{"spec_augment": false, "embed_dim": 128, "encoder_drop_path": 0.1, "encoder_num_experts": 64, "text_encoder_causal": false, "text_encoder_bias": "none", "text_encoder_experts_per_token": 2, "shampoo_beta": 0.95, "one_sided": false, "epochs": 15.4, "decay_fraction": 0.3}
Rows from block 9 of the audio encoder of a small contrastive audio-text model, named by matrix and row number. Rows with one number within an expert belong to one neuron, the router's apart. Each number is 200 + 20 x the weight over its row's rms, rounded and kept within 0 to 999. All counts start at 0.
Before each expert's rows are labels from the 100 clips, of 14976, where the router gives the expert most weight on average: "strongest on" is what is common among them. Only what is clearly more common there than usual is listed. The data: synthesized solo parts of chorales (CocoChorales). In brackets: how many of the 100.
# router: router (encoder.blocks.9.mlp.router.weight, 64x192, trained with AdamW), inputs 0-191
# up: expert up (encoder.blocks.9.mlp.up, 64x96x192), inputs 0-191
# down: expert down (encoder.blocks.9.mlp.down, 64x192x96, transposed), outputs 0-191

# expert 46
strongest on: note E5 (85); note F#5 (79); flute (76); note D#5 (47)
router.46,219,217,214,194,169,213,199,231,227,215,224,175,199,189,186,206,160,177,214,204,197,211,203,195,199,192,179,205,245,209,198,204,164,176,202,257,208,208,200,228,186,210,187,199,193,216,211,172,161,173,173,183,205,186,228,173,245,191,200,197,210,179,224,222,231,174,211,163,205,197,188,206,218,206,224,217,206,184,188,199,226,211,177,195,202,209,220,193,174,185,209,190,224,209,160,180,196,191,192,195,200,185,208,164,217,208,206,195,197,220,184,198,183,209,205,216,197,221,193,209,219,206,208,208,214,199,175,244,173,181,222,187,185,187,175,209,181,216,215,198,201,234,204,236,188,201,146,177,225,195,224,163,189,221,187,187,181,186,188,205,216,182,197,197,239,190,173,206,242,200,189,185,261,256,179,224,198,223,174,187,192,185,218,204,181,194,196,163,215,216,195,227
up.0,210,204,154,202,221,186,211,190,205,199,169,192,198,200,196,203,200,231,215,222,202,188,199,206,200,200,185,234,215,201,221,209,184,172,194,184,200,188,200,200,157,214,197,190,192,238,192,204,201,188,229,200,225,181,244,202,148,259,201,197,200,186,199,200,195,198,200,156,227,182,195,187,171,184,240,209,200,200,204,210,201,159,161,204,159,235,163,177,200,218,206,198,174,193,216,211,221,191,206,200,237,235,237,235,227,169,233,226,194,222,153,165,200,200,200,200,199,194,200,214,200,208,202,228,198,221,242,200,236,200,200,200,210,200,215,200,200,241,182,200,200,166,167,190,190,200,240,200,163,203,206,188,172,200,228,200,219,239,223,200,191,188,213,200,176,200,204,200,199,187,209,213,186,236,192,162,200,175,200,200,179,179,189,199,210,198,210,200,200,177,164,200
down.0,200,200,243,190,200,214,197,231,212,212,188,200,219,198,213,172,253,178,200,200,205,200,200,225,190,223,200,167,182,203,202,200,207,200,200,200,200,179,216,220,200,200,200,173,201,215,132,219,200,200,208,191,200,205,188,172,200,200,200,200,191,200,169,200,200,187,205,170,209,203,145,200,200,200,213,167,181,145,166,238,200,190,200,257,200,215,199,242,217,172,182,198,200,177,189,197,152,174,240,193,200,200,164,177,188,182,175,172,200,200,242,187,200,216,170,208,200,202,200,175,169,217,211,194,200,200,181,199,185,159,200,200,191,208,199,207,171,158,200,182,244,244,200,200,193,200,229,200,252,200,200,221,222,164,234,174,200,200,200,200,206,191,200,200,200,200,207,223,200,191,199,205,200,181,168,146,200,210,200,208,200,216,195,200,208,215,200,171,192,205,185,177
up.1,200,200,167,188,200,190,200,216,188,231,184,200,209,249,235,207,202,159,200,194,200,190,209,195,203,233,200,195,204,203,228,244,200,228,212,178,212,200,244,236,192,174,223,197,200,193,200,245,185,199,210,168,200,211,187,201,204,232,200,200,200,147,200,176,200,204,195,213,222,217,200,220,181,200,188,200,198,200,224,170,201,191,203,235,184,200,200,204,206,189,187,174,200,181,226,225,218,198,188,200,221,191,196,226,163,179,191,220,253,195,247,200,200,176,208,196,200,173,186,200,163,203,195,233,203,216,200,197,200,200,151,147,200,200,229,205,235,232,182,200,186,201,200,200,200,189,191,200,177,193,212,200,154,200,195,185,206,199,200,191,197,176,232,195,198,205,187,214,200,225,196,191,218,186,191,200,177,200,232,203,207,200,134,217,158,202,220,190,188,162,248,233
down.1,223,200,200,189,206,200,189,216,177,236,200,183,243,198,220,225,200,200,200,200,227,178,203,200,216,188,150,182,202,185,200,176,200,196,153,197,200,200,178,188,198,212,223,200,200,187,178,194,179,228,200,185,200,200,213,193,200,174,200,200,170,238,200,208,170,169,174,176,200,171,234,200,200,220,203,170,200,193,194,200,200,200,200,212,200,207,200,200,200,199,200,221,188,200,188,152,247,200,247,200,176,182,226,200,219,164,168,198,225,181,200,187,177,170,220,200,195,200,210,186,200,200,200,185,221,189,200,177,204,217,188,222,227,200,195,232,178,200,175,204,254,200,211,193,181,215,232,197,228,167,203,250,235,187,205,205,168,189,200,231,202,200,200,174,218,161,240,204,222,190,197,248,176,151,239,200,200,208,200,181,226,183,181,236,182,239,200,200,200,182,200,198
up.2,220,201,182,214,200,154,200,198,211,200,200,206,205,236,205,225,177,200,160,187,209,200,184,231,200,201,219,219,200,179,175,188,200,200,180,200,200,162,220,200,179,182,200,220,216,181,229,208,171,211,200,172,200,204,189,197,200,200,212,200,200,200,145,181,221,174,158,214,214,200,201,254,154,185,200,184,164,231,218,200,231,200,200,204,188,203,247,132,223,204,176,200,216,200,216,200,200,198,178,203,156,200,200,175,200,200,200,200,242,214,183,200,180,200,200,217,207,200,200,200,186,200,200,200,200,158,230,214,200,200,158,200,200,214,191,200,205,162,226,215,168,174,189,227,182,222,184,200,168,200,200,171,200,232,206,228,200,232,197,200,175,202,200,198,202,158,183,215,208,211,200,219,216,215,200,200,257,184,176,200,200,207,192,209,184,200,175,142,214,213,200,200
down.2,200,200,200,178,195,187,207,151,232,158,201,212,200,217,189,136,200,201,224,231,178,200,200,203,226,205,218,200,196,200,190,216,185,242,200,191,216,215,200,153,198,218,194,157,217,209,161,200,209,176,196,185,200,200,180,209,173,200,230,158,190,152,260,200,192,200,181,196,154,199,193,200,200,200,213,224,153,212,205,223,240,206,214,210,215,184,200,210,209,241,168,204,200,233,200,193,196,194,193,200,216,197,160,200,200,200,211,215,200,189,200,231,200,208,169,166,200,200,210,200,181,218,185,157,200,200,200,192,232,200,200,200,202,229,171,200,164,153,176,152,217,196,200,200,219,200,200,200,205,200,190,188,185,162,200,238,200,200,257,191,201,231,190,182,192,200,188,213,200,180,225,200,175,200,200,212,209,223,190,199,200,179,200,195,200,186,200,191,200,211,210,200
up.3,200,221,159,200,200,207,200,213,169,200,137,190,238,200,199,200,233,200,200,200,200,217,200,229,219,195,200,178,176,208,156,184,200,203,210,209,194,193,181,182,235,179,201,201,209,196,200,196,200,200,216,235,200,200,185,200,183,233,200,198,173,200,201,201,200,200,157,200,236,215,191,200,199,200,139,182,221,224,223,242,200,200,176,204,198,200,195,178,214,202,200,198,214,207,187,191,230,233,167,180,200,175,212,221,195,200,171,174,220,200,223,225,200,200,201,199,212,175,213,200,194,200,200,201,200,194,232,200,224,179,176,175,181,236,239,217,202,200,154,196,200,200,211,208,169,195,200,199,151,203,146,242,149,231,178,200,200,154,217,194,200,158,207,200,200,205,200,194,196,203,239,180,200,208,200,200,159,200,200,157,202,210,200,179,233,208,183,230,188,200,200,200
down.3,200,215,202,179,157,225,172,190,200,200,199,213,188,157,162,200,227,191,200,186,198,151,200,200,225,200,200,200,210,218,229,205,165,220,200,185,160,200,212,203,179,199,240,200,200,171,241,200,223,200,184,213,200,164,200,200,221,202,167,217,200,173,200,209,225,157,200,219,134,203,213,200,224,198,228,200,163,206,197,164,200,212,183,200,207,200,200,222,203,200,195,206,200,244,200,192,200,200,201,201,238,186,200,231,199,142,201,200,194,186,174,198,223,230,184,196,200,159,200,200,212,180,181,208,202,218,200,178,170,223,158,186,218,209,198,220,189,200,199,200,259,220,237,200,174,200,231,200,235,200,249,221,200,200,170,182,202,200,200,200,233,215,200,200,217,200,149,191,200,188,194,200,218,180,200,200,216,165,207,200,200,200,200,200,200,234,196,200,200,204,200,200

# expert 59
strongest on: note B3 (37); violin (37); note F5 (31); note A3 (29)
router.59,207,213,193,197,190,213,214,189,176,208,186,185,190,229,200,220,225,176,170,194,175,207,193,175,219,173,182,189,211,227,202,196,177,236,232,212,210,176,201,212,182,206,230,225,228,206,187,201,229,195,203,205,192,204,200,202,205,241,218,195,203,200,171,222,184,206,180,191,179,204,184,233,202,200,187,225,192,230,204,192,207,187,224,203,213,241,174,212,162,194,213,190,199,157,155,215,217,209,251,241,177,210,192,189,202,205,223,195,184,200,179,182,200,208,181,163,195,241,210,218,213,198,193,187,182,195,198,201,177,220,189,184,191,167,189,201,184,262,218,178,212,232,174,222,168,230,156,207,219,194,226,239,212,203,227,196,239,207,187,223,211,201,215,196,190,216,210,192,211,202,192,158,184,230,219,186,192,185,202,243,192,196,221,183,197,171,206,222,196,198,185,251
up.0,213,200,200,194,215,200,214,189,203,247,234,229,200,200,198,194,210,226,227,200,207,203,223,215,203,200,201,200,189,227,236,225,178,213,241,200,162,200,204,191,200,167,183,200,163,203,200,236,200,200,200,212,161,140,202,205,200,200,199,198,193,193,235,200,189,173,200,185,183,187,200,200,247,200,196,191,200,239,203,212,200,215,200,200,156,186,200,200,200,205,183,218,178,191,147,216,170,192,169,181,204,200,200,169,197,202,200,196,182,181,231,222,185,235,208,200,189,220,158,199,213,209,186,200,160,193,190,227,200,195,194,206,200,180,232,200,200,211,200,167,231,212,181,200,235,214,175,242,200,163,179,200,200,181,200,200,191,200,214,203,206,167,185,226,186,226,228,211,224,213,203,230,185,218,209,200,200,193,161,197,204,200,148,200,248,200,200,200,197,220,173,141
down.0,200,200,188,201,195,148,170,150,200,200,200,182,192,241,224,220,202,236,200,200,172,200,200,200,200,208,239,180,159,204,243,214,147,200,175,200,200,200,200,232,201,265,183,200,178,212,200,204,196,222,210,210,176,214,193,239,178,200,204,235,185,200,198,154,188,195,179,200,180,200,200,219,203,189,197,200,223,213,222,203,230,248,177,211,230,208,227,199,165,163,200,200,228,200,218,196,186,215,200,205,202,218,188,220,216,172,200,200,234,200,192,178,210,205,200,200,194,189,223,184,200,197,211,200,211,200,200,211,200,186,186,163,186,199,200,200,200,181,200,200,216,172,211,205,200,214,178,187,194,200,236,161,216,220,138,170,215,206,191,175,200,236,200,200,200,245,196,194,200,248,207,172,160,211,200,194,225,200,183,200,223,231,200,200,185,222,187,186,200,200,203,192
up.1,214,200,225,179,255,200,200,144,243,215,196,173,225,199,156,200,196,224,227,137,200,199,197,200,187,210,185,200,200,200,202,200,200,174,178,186,182,194,200,161,149,199,219,177,219,200,183,200,184,269,204,200,186,200,200,182,191,200,200,179,223,200,182,209,208,200,200,185,200,198,229,203,213,189,187,199,219,188,182,181,200,205,200,200,184,200,200,174,200,192,240,153,234,177,200,152,209,182,224,200,200,226,180,163,200,233,226,200,200,212,197,232,209,185,248,176,195,180,200,201,175,200,192,195,193,182,206,206,215,178,199,204,238,200,240,200,227,203,183,223,200,226,208,200,184,189,178,200,168,221,200,226,189,200,185,200,200,208,176,189,192,216,185,237,200,217,200,200,192,197,168,218,173,204,204,226,200,179,176,187,222,218,200,223,200,160,232,197,202,209,173,200
down.1,206,194,180,206,200,200,200,232,200,203,202,193,185,207,218,203,200,197,111,239,234,183,245,220,228,204,174,200,200,140,179,200,179,189,200,225,200,200,173,173,222,210,198,184,200,207,216,224,198,199,223,200,192,200,213,200,199,196,227,200,199,200,200,210,162,165,180,199,200,182,207,200,179,240,200,200,200,200,199,200,200,220,229,201,226,206,200,189,195,197,236,179,182,200,206,185,166,145,182,200,194,213,206,179,186,200,170,200,152,200,189,231,200,224,200,220,200,209,190,211,166,175,163,206,200,173,200,224,192,200,200,200,215,231,200,169,186,200,188,176,219,200,218,232,191,210,235,176,216,200,200,233,212,196,246,187,163,200,239,200,189,203,200,216,205,200,200,244,204,203,234,182,186,200,200,182,200,187,200,152,200,200,168,200,200,224,177,185,188,200,200,162
up.2,188,182,211,200,210,219,200,179,235,198,185,235,200,219,187,199,200,200,195,159,174,200,198,200,180,227,200,230,200,200,200,188,200,190,153,212,200,245,232,209,208,200,200,180,227,199,207,208,177,200,172,199,200,200,179,200,171,200,200,200,251,207,200,189,214,242,221,188,200,196,217,157,156,196,232,213,158,200,227,222,184,220,200,147,177,200,200,194,202,245,253,200,200,200,218,166,203,200,198,200,220,200,222,194,200,200,200,216,200,190,200,200,200,200,208,200,200,190,239,173,176,211,228,200,208,209,223,198,200,194,200,237,193,216,234,221,200,191,210,192,160,197,200,136,189,179,205,228,200,211,191,167,249,179,160,200,210,200,200,210,198,200,234,205,200,162,165,189,200,237,210,200,192,205,199,215,200,212,200,204,233,200,184,169,200,191,179,191,175,162,220,173
down.2,224,202,219,227,227,200,236,204,200,186,158,166,172,203,174,189,176,169,219,200,218,200,234,209,229,234,200,156,157,180,198,204,200,162,200,200,200,206,233,191,200,202,216,200,179,185,169,176,231,197,200,200,258,197,200,200,195,210,230,191,201,200,189,222,170,189,219,189,200,228,218,257,200,200,200,197,249,200,209,218,200,200,200,167,210,200,160,166,180,203,195,217,166,211,218,206,200,244,211,174,200,173,193,182,200,246,215,175,201,204,194,219,219,163,226,200,173,192,158,193,230,175,148,194,200,201,200,229,187,200,200,216,200,200,168,174,203,200,218,200,200,203,247,184,202,200,200,193,209,219,183,220,200,249,200,233,185,200,160,188,195,200,210,200,179,200,200,187,170,201,215,200,236,195,200,210,200,200,200,200,192,211,200,190,202,200,215,195,203,200,200,200
up.3,161,200,232,177,168,180,200,193,200,200,215,178,206,211,220,148,223,206,186,200,200,200,204,200,181,165,220,200,200,163,200,176,209,200,170,147,226,200,167,200,209,161,222,211,205,210,182,221,200,219,200,200,200,200,191,178,173,200,215,200,193,200,207,200,200,184,200,200,200,199,199,200,215,139,200,200,175,200,209,200,204,200,210,211,200,205,200,200,200,200,200,200,200,233,205,174,210,194,168,191,193,167,245,168,202,178,240,137,214,215,208,182,200,206,165,180,220,203,175,184,200,200,238,203,200,154,205,196,229,231,228,170,172,183,193,222,177,200,219,207,200,213,179,236,176,220,200,165,229,209,200,200,184,203,215,200,200,247,198,189,165,227,200,200,200,148,227,241,175,199,200,204,200,200,200,192,202,219,216,245,217,197,197,183,216,217,194,199,198,238,208,188
down.3,165,200,182,222,200,178,161,232,146,171,170,200,204,194,201,198,200,199,220,178,192,210,166,232,193,200,208,197,200,152,200,200,200,200,200,236,200,200,180,200,200,235,204,220,229,200,213,204,200,200,184,200,207,194,243,191,201,186,155,236,165,183,226,213,200,200,206,234,170,161,223,228,183,217,228,198,171,219,200,200,155,159,200,200,200,226,200,213,239,184,187,202,232,201,212,200,244,235,220,238,220,195,213,200,200,200,200,183,200,199,174,200,180,193,195,211,201,193,182,200,210,210,200,200,221,200,211,228,225,200,188,197,200,208,238,199,192,200,221,200,125,248,217,203,200,200,202,215,200,212,181,223,188,215,207,200,200,187,174,173,202,200,194,218,175,223,200,189,228,200,200,189,214,165,220,189,221,235,171,224,210,188,200,225,200,196,200,194,217,185,200,167

# expert 60
strongest on: note B3 (43); note A#3 (38); cello (37); note A5 (25)
router.60,221,215,205,178,214,168,195,203,203,205,197,203,179,223,195,185,198,200,227,171,188,211,216,179,240,188,200,183,176,239,188,150,210,210,212,207,217,147,207,191,189,176,217,205,186,206,207,202,191,174,178,171,192,212,172,223,216,215,214,203,184,199,226,222,208,196,184,166,191,176,212,184,228,184,186,207,194,211,213,243,235,188,223,219,223,214,197,183,200,185,241,183,197,191,177,193,186,200,198,190,218,208,188,172,202,174,173,201,204,193,214,193,194,196,182,181,165,221,225,221,174,204,201,184,193,208,195,204,167,172,216,192,219,151,195,203,223,231,214,228,183,241,197,246,209,182,179,209,211,260,165,185,184,212,227,213,181,180,196,202,224,209,173,174,219,190,199,208,225,213,207,170,236,222,186,208,226,211,159,216,211,201,222,182,176,182,224,199,216,228,179,190
up.0,216,200,215,205,214,200,200,191,172,207,200,200,169,200,200,207,253,200,244,200,198,215,180,197,214,209,186,233,209,204,203,187,195,207,200,189,162,189,228,201,200,200,240,200,178,200,235,165,227,216,234,223,200,200,209,200,195,194,231,160,217,200,200,200,179,237,164,217,184,185,175,169,209,223,199,193,200,200,179,195,200,200,251,206,188,200,153,192,188,200,216,200,206,200,200,148,204,207,200,230,178,165,176,164,170,217,201,200,238,248,200,200,238,171,191,200,224,197,168,223,200,186,183,240,200,200,200,200,196,215,234,200,218,194,172,180,211,200,233,175,191,200,200,213,200,200,200,200,165,200,202,222,200,226,182,200,200,153,200,222,233,136,200,200,183,172,188,197,230,199,200,235,175,200,212,220,200,212,195,191,200,200,200,172,191,195,165,200,200,225,213,208
down.0,163,189,200,200,180,180,183,265,226,200,172,200,203,216,200,200,154,189,200,200,199,195,200,200,200,193,184,200,200,212,210,200,200,200,217,200,192,200,210,200,258,184,224,200,209,216,197,200,186,206,226,200,159,200,218,200,224,173,222,224,231,186,229,200,202,203,212,200,200,198,211,200,200,200,194,226,197,142,225,215,170,199,200,181,237,182,216,215,191,210,200,200,220,200,185,200,200,245,182,216,227,189,200,200,200,200,179,200,200,200,199,177,194,223,200,252,181,230,200,194,200,217,189,200,180,200,227,200,265,200,200,192,200,226,200,232,200,200,184,243,200,209,236,200,200,215,228,200,173,200,206,145,163,189,163,193,200,205,200,204,200,200,200,200,200,200,172,200,190,139,200,200,193,200,204,182,200,164,252,195,223,204,200,194,185,225,200,256,200,160,223,213
up.1,200,198,218,247,200,193,204,215,200,209,179,220,200,226,235,200,227,222,172,200,200,170,176,200,198,187,221,200,209,194,249,200,196,174,247,201,200,215,178,201,200,264,209,203,200,230,195,201,200,216,202,176,200,200,200,200,200,200,183,169,230,177,198,214,167,221,190,200,192,215,211,228,169,200,172,217,200,200,244,200,194,211,195,237,200,141,245,200,200,171,187,195,160,200,160,200,183,217,200,175,145,193,200,168,179,200,184,177,200,216,193,200,222,200,203,194,210,170,200,150,200,148,200,224,176,227,200,200,193,200,200,200,218,200,208,199,205,191,189,219,191,227,200,237,224,200,216,200,197,200,195,188,211,199,167,191,204,200,161,195,200,200,200,164,230,193,184,212,159,194,200,198,225,200,200,215,200,200,200,200,200,200,247,228,200,247,200,200,200,220,218,220
down.1,200,180,200,196,173,200,200,200,186,200,244,183,216,197,209,187,165,200,200,227,195,191,229,217,155,194,216,195,184,200,151,218,200,223,197,191,217,207,200,200,199,172,220,194,172,249,174,133,200,200,168,200,180,195,193,200,229,175,200,172,215,200,200,200,163,168,195,200,200,200,223,217,190,200,200,220,219,203,200,207,235,214,200,200,200,176,178,200,165,205,187,176,225,139,227,205,230,203,200,220,223,200,202,215,191,188,204,179,200,213,200,200,200,168,225,222,162,213,156,216,200,179,209,190,217,207,200,172,216,203,200,186,222,165,214,186,227,198,193,191,178,187,233,200,200,216,218,200,200,210,179,208,200,194,254,237,200,188,196,162,205,225,200,208,211,231,200,209,186,184,190,170,155,216,200,190,209,207,190,200,223,209,200,200,236,161,236,211,241,210,219,187
up.2,138,188,200,200,191,211,196,213,168,171,205,193,289,200,174,200,200,210,200,200,200,253,192,179,183,172,200,189,202,233,192,200,192,183,194,232,200,190,200,198,241,201,199,200,189,200,200,215,178,184,162,185,207,239,180,210,185,200,210,200,200,204,200,200,190,200,200,229,210,242,218,200,191,229,194,200,204,206,225,200,200,198,212,188,200,200,207,200,200,221,200,200,200,187,200,217,192,200,199,200,180,195,219,226,200,200,200,181,222,200,213,210,200,239,183,228,167,197,173,208,166,211,200,200,218,200,216,134,227,198,174,199,207,198,169,225,200,159,218,212,200,234,210,195,240,235,200,207,189,230,200,200,230,200,153,174,187,200,168,161,175,184,200,190,200,210,223,177,176,200,174,200,172,200,161,208,215,263,189,200,200,204,200,206,204,201,200,238,199,205,200,202
down.2,200,187,217,240,210,200,200,200,203,208,214,231,182,199,192,200,180,191,200,252,217,178,174,200,211,200,179,200,192,213,200,168,200,200,223,216,179,200,232,203,233,210,200,200,209,200,183,253,179,150,200,200,207,200,200,190,255,227,200,191,200,193,254,200,200,212,200,181,200,200,200,228,200,174,200,202,201,172,202,177,188,200,146,160,179,217,218,208,207,210,199,201,216,193,223,200,217,186,185,200,186,252,174,200,170,200,200,200,200,229,196,200,193,200,230,200,189,183,230,212,203,192,174,200,200,242,209,209,200,200,200,247,196,188,200,162,205,190,227,200,167,204,199,222,190,200,238,200,210,220,219,199,218,240,200,204,200,200,241,198,200,171,200,201,200,219,203,200,242,198,200,207,147,189,213,200,157,194,166,184,229,200,166,153,200,225,229,200,200,191,179,169
up.3,200,194,223,220,208,209,244,217,200,212,200,200,200,226,194,221,192,209,198,174,200,199,184,221,180,200,185,225,200,167,232,200,186,189,210,223,208,234,233,200,200,219,200,200,187,180,204,200,220,186,211,221,198,200,211,202,199,183,233,199,191,234,200,245,187,198,200,168,207,220,176,157,198,213,172,167,200,194,230,182,174,200,214,164,188,204,219,215,197,200,200,230,209,198,200,188,181,240,216,218,250,234,200,206,144,192,208,202,225,211,230,200,224,200,192,203,200,175,200,175,200,200,241,169,148,200,205,186,187,200,199,200,226,212,199,200,227,192,200,200,171,190,252,200,188,200,227,194,196,215,214,205,268,198,228,202,200,214,202,178,203,163,172,186,198,173,200,224,177,200,200,200,191,205,202,200,127,177,200,194,182,200,242,200,197,200,200,218,200,169,187,218
down.3,209,212,200,176,151,200,161,200,202,179,187,205,200,200,233,203,161,210,203,152,200,200,220,200,214,197,192,200,167,196,167,206,252,200,205,200,196,193,204,162,252,200,216,231,200,200,200,200,200,217,184,197,194,199,200,184,200,200,156,238,190,183,171,195,206,171,213,200,224,238,197,199,157,225,171,212,212,200,168,187,198,238,214,226,222,198,214,200,200,200,193,225,184,217,165,200,211,173,187,213,200,200,206,196,200,170,186,161,174,212,200,200,186,200,200,234,200,200,200,201,200,200,215,219,227,201,208,200,200,209,186,200,200,266,159,214,200,200,217,200,200,238,172,189,190,158,200,233,200,151,200,200,194,200,257,201,200,181,200,248,200,200,223,200,185,200,200,200,231,214,195,200,200,227,200,160,200,200,224,191,200,200,212,180,202,192,200,196,185,204,253,200

# expert 44
strongest on: note F4 (65); clarinet (51); oboe (40)
router.44,210,190,196,189,225,227,205,238,219,201,161,220,185,223,184,203,218,173,206,189,186,223,220,202,228,191,180,192,206,229,201,199,207,211,204,228,218,198,160,186,220,194,215,185,186,227,203,187,177,188,194,175,214,208,187,202,209,201,195,211,176,198,196,241,219,221,181,191,210,190,226,210,186,206,222,199,229,205,203,194,192,205,206,249,190,225,179,201,209,196,193,218,182,212,209,236,156,172,216,224,190,227,165,181,167,179,194,201,188,208,181,200,200,202,206,214,174,216,234,209,218,207,195,203,191,225,172,203,179,202,239,180,147,171,206,220,191,186,183,203,247,185,192,215,225,171,208,203,179,252,198,181,220,194,230,219,185,231,167,236,184,210,170,148,213,185,217,196,208,176,155,188,186,226,187,194,223,201,185,203,189,201,232,218,204,189,213,199,233,240,214,183
up.0,207,209,195,244,194,200,231,242,169,258,210,173,221,189,227,218,204,175,195,202,185,168,200,190,242,200,150,209,178,238,200,217,205,221,200,184,200,173,181,231,188,208,193,175,200,204,203,200,200,190,193,200,208,200,213,200,200,211,157,214,200,238,232,183,203,186,176,195,200,184,200,197,199,200,208,217,200,205,200,149,197,188,220,242,200,200,207,210,214,185,187,200,193,222,158,198,200,206,189,158,207,216,198,213,191,223,239,196,200,209,214,197,190,186,167,206,200,200,200,161,200,200,231,199,181,200,199,188,184,200,205,185,175,200,200,183,189,245,200,212,148,211,196,167,200,229,223,198,200,200,228,196,215,185,200,196,192,143,200,200,166,164,195,207,175,202,228,185,178,213,200,200,200,200,200,162,227,202,224,194,214,176,164,244,200,183,223,212,178,200,176,160
down.0,199,214,200,170,200,189,215,153,214,184,161,171,183,247,204,200,237,171,200,213,200,200,200,181,186,200,229,200,200,260,197,225,200,183,195,209,241,203,206,235,198,195,200,200,201,203,200,187,222,227,200,200,200,253,192,203,200,158,200,215,200,246,203,185,171,181,201,162,172,200,185,200,200,200,189,188,197,212,200,200,202,208,206,213,221,181,217,150,167,200,200,200,204,229,201,200,200,153,153,197,229,209,220,200,230,215,217,166,200,200,200,237,200,189,224,211,231,182,198,207,210,174,200,156,200,200,200,193,200,205,169,176,217,200,211,200,203,206,174,200,157,207,184,200,200,200,200,238,200,200,218,203,196,235,200,170,223,208,191,200,207,211,172,197,226,217,200,217,170,213,217,200,234,200,206,199,175,197,200,179,256,234,224,183,180,224,183,190,180,198,164,200
up.1,178,200,193,200,200,225,229,200,198,211,207,200,202,212,188,187,215,281,209,216,215,200,200,202,187,217,162,147,226,209,171,200,211,207,201,174,191,161,174,208,200,203,200,195,181,168,244,215,202,200,210,198,200,229,238,200,200,200,206,200,209,200,192,168,197,188,203,150,180,200,180,200,229,195,200,226,192,206,200,222,195,200,226,200,200,185,183,177,182,209,229,180,213,202,182,200,200,196,212,184,200,215,222,192,233,147,179,246,223,175,209,202,200,173,200,198,181,200,200,206,176,221,200,236,191,232,157,182,237,198,175,200,214,194,202,205,204,235,174,200,206,183,143,225,174,220,217,200,200,216,200,198,162,200,200,189,200,216,200,184,251,176,200,200,190,223,198,200,171,200,205,200,198,186,202,231,171,200,201,213,200,207,216,200,200,200,201,149,200,200,200,143
down.1,200,177,194,200,200,167,156,204,209,204,146,200,219,200,224,207,206,187,200,173,176,228,182,195,181,200,246,200,221,200,242,195,202,198,201,215,200,200,197,200,195,200,200,211,200,200,189,196,152,183,200,209,213,200,200,205,166,208,196,217,223,237,185,200,208,202,169,200,203,207,200,228,202,191,199,216,200,200,228,235,221,200,200,182,200,217,200,196,180,204,200,234,199,147,158,201,200,227,215,200,200,187,216,230,224,201,200,184,204,200,200,255,200,200,200,175,200,196,200,190,200,223,237,209,215,230,200,202,210,200,178,208,174,205,182,201,181,175,200,225,150,200,165,240,200,188,231,200,200,212,262,189,186,169,200,205,218,183,219,146,160,164,167,200,228,191,229,215,224,200,244,200,200,200,213,210,227,200,163,158,189,207,200,200,200,200,200,206,200,200,209,241
up.2,254,194,200,214,191,199,163,196,173,191,234,200,185,200,172,201,210,255,200,200,174,204,206,224,200,200,200,189,219,200,183,200,200,200,199,200,204,232,185,188,164,200,214,202,200,200,222,214,200,209,184,185,200,200,200,176,171,244,238,200,185,217,207,181,208,217,226,219,183,195,203,171,200,200,200,200,170,200,166,188,168,225,205,231,184,223,157,198,200,227,200,199,140,158,225,200,177,200,168,216,240,210,157,200,200,195,200,231,211,200,200,200,200,214,212,235,200,206,217,217,237,199,177,200,201,202,232,215,194,200,202,201,209,237,200,219,200,210,193,227,210,179,200,160,198,200,200,229,195,181,203,194,222,222,194,147,201,204,200,198,184,200,228,205,180,229,200,251,241,210,203,209,216,180,200,221,141,190,200,170,191,211,207,227,202,206,200,216,191,187,219,234
down.2,182,227,200,167,227,200,200,200,227,188,197,191,223,200,200,200,190,190,169,200,199,178,200,200,179,264,216,210,200,200,223,151,193,191,244,193,158,218,223,215,200,183,183,200,200,224,220,199,214,168,173,200,215,217,173,200,202,197,169,200,188,200,176,197,190,234,200,216,200,179,198,190,199,224,181,200,200,175,198,214,186,200,200,204,238,196,206,200,182,230,175,215,200,200,200,193,189,200,200,173,205,235,230,177,153,200,200,172,213,190,200,198,231,196,235,160,212,185,189,163,171,215,200,213,200,183,190,186,214,220,200,221,191,200,164,190,180,200,210,200,200,232,167,242,200,176,234,164,158,194,198,200,234,181,188,200,229,179,177,205,201,221,200,232,217,155,195,200,181,206,230,175,148,233,186,180,199,203,185,185,200,171,196,200,229,176,236,200,192,200,191,200
up.3,200,200,200,200,213,182,184,226,200,187,238,200,200,157,213,212,200,212,240,201,200,200,200,200,191,177,154,185,196,179,200,193,245,183,200,200,200,210,217,175,238,200,200,174,175,210,205,198,213,200,205,187,227,214,177,192,203,182,213,200,200,200,184,178,200,200,243,200,194,235,217,200,167,200,200,212,237,230,198,177,230,217,265,212,256,200,221,197,218,183,200,147,168,147,188,203,200,186,193,205,217,188,165,218,171,168,206,218,206,200,173,200,189,213,204,240,200,189,194,200,186,191,197,200,194,208,200,207,205,211,209,236,194,200,211,172,220,220,137,208,200,200,187,234,173,200,234,208,200,174,207,200,200,175,205,200,200,189,195,224,223,211,206,196,201,216,200,224,161,189,226,177,205,164,210,187,200,200,212,219,165,202,236,200,200,190,186,183,151,215,212,221
down.3,200,218,200,216,200,152,200,200,166,177,174,214,200,203,200,200,200,200,200,200,200,246,200,239,205,227,200,183,155,236,200,190,173,191,166,170,207,209,152,193,181,200,190,163,200,197,200,225,200,200,187,208,200,255,206,202,220,168,195,210,216,200,199,193,193,190,198,210,224,200,165,233,220,200,188,178,172,193,186,201,160,195,182,196,200,257,187,200,175,200,190,220,207,181,188,182,169,168,143,190,237,194,207,200,203,208,200,191,191,200,217,217,196,198,200,200,200,200,227,206,208,224,223,218,239,205,245,191,231,176,199,200,187,231,177,201,174,199,224,222,153,176,221,193,250,200,222,193,219,160,191,200,216,176,200,188,220,177,195,200,200,200,200,204,200,200,221,195,177,194,202,200,241,171,200,255,200,187,200,200,230,200,192,201,200,200,186,200,184,200,227,206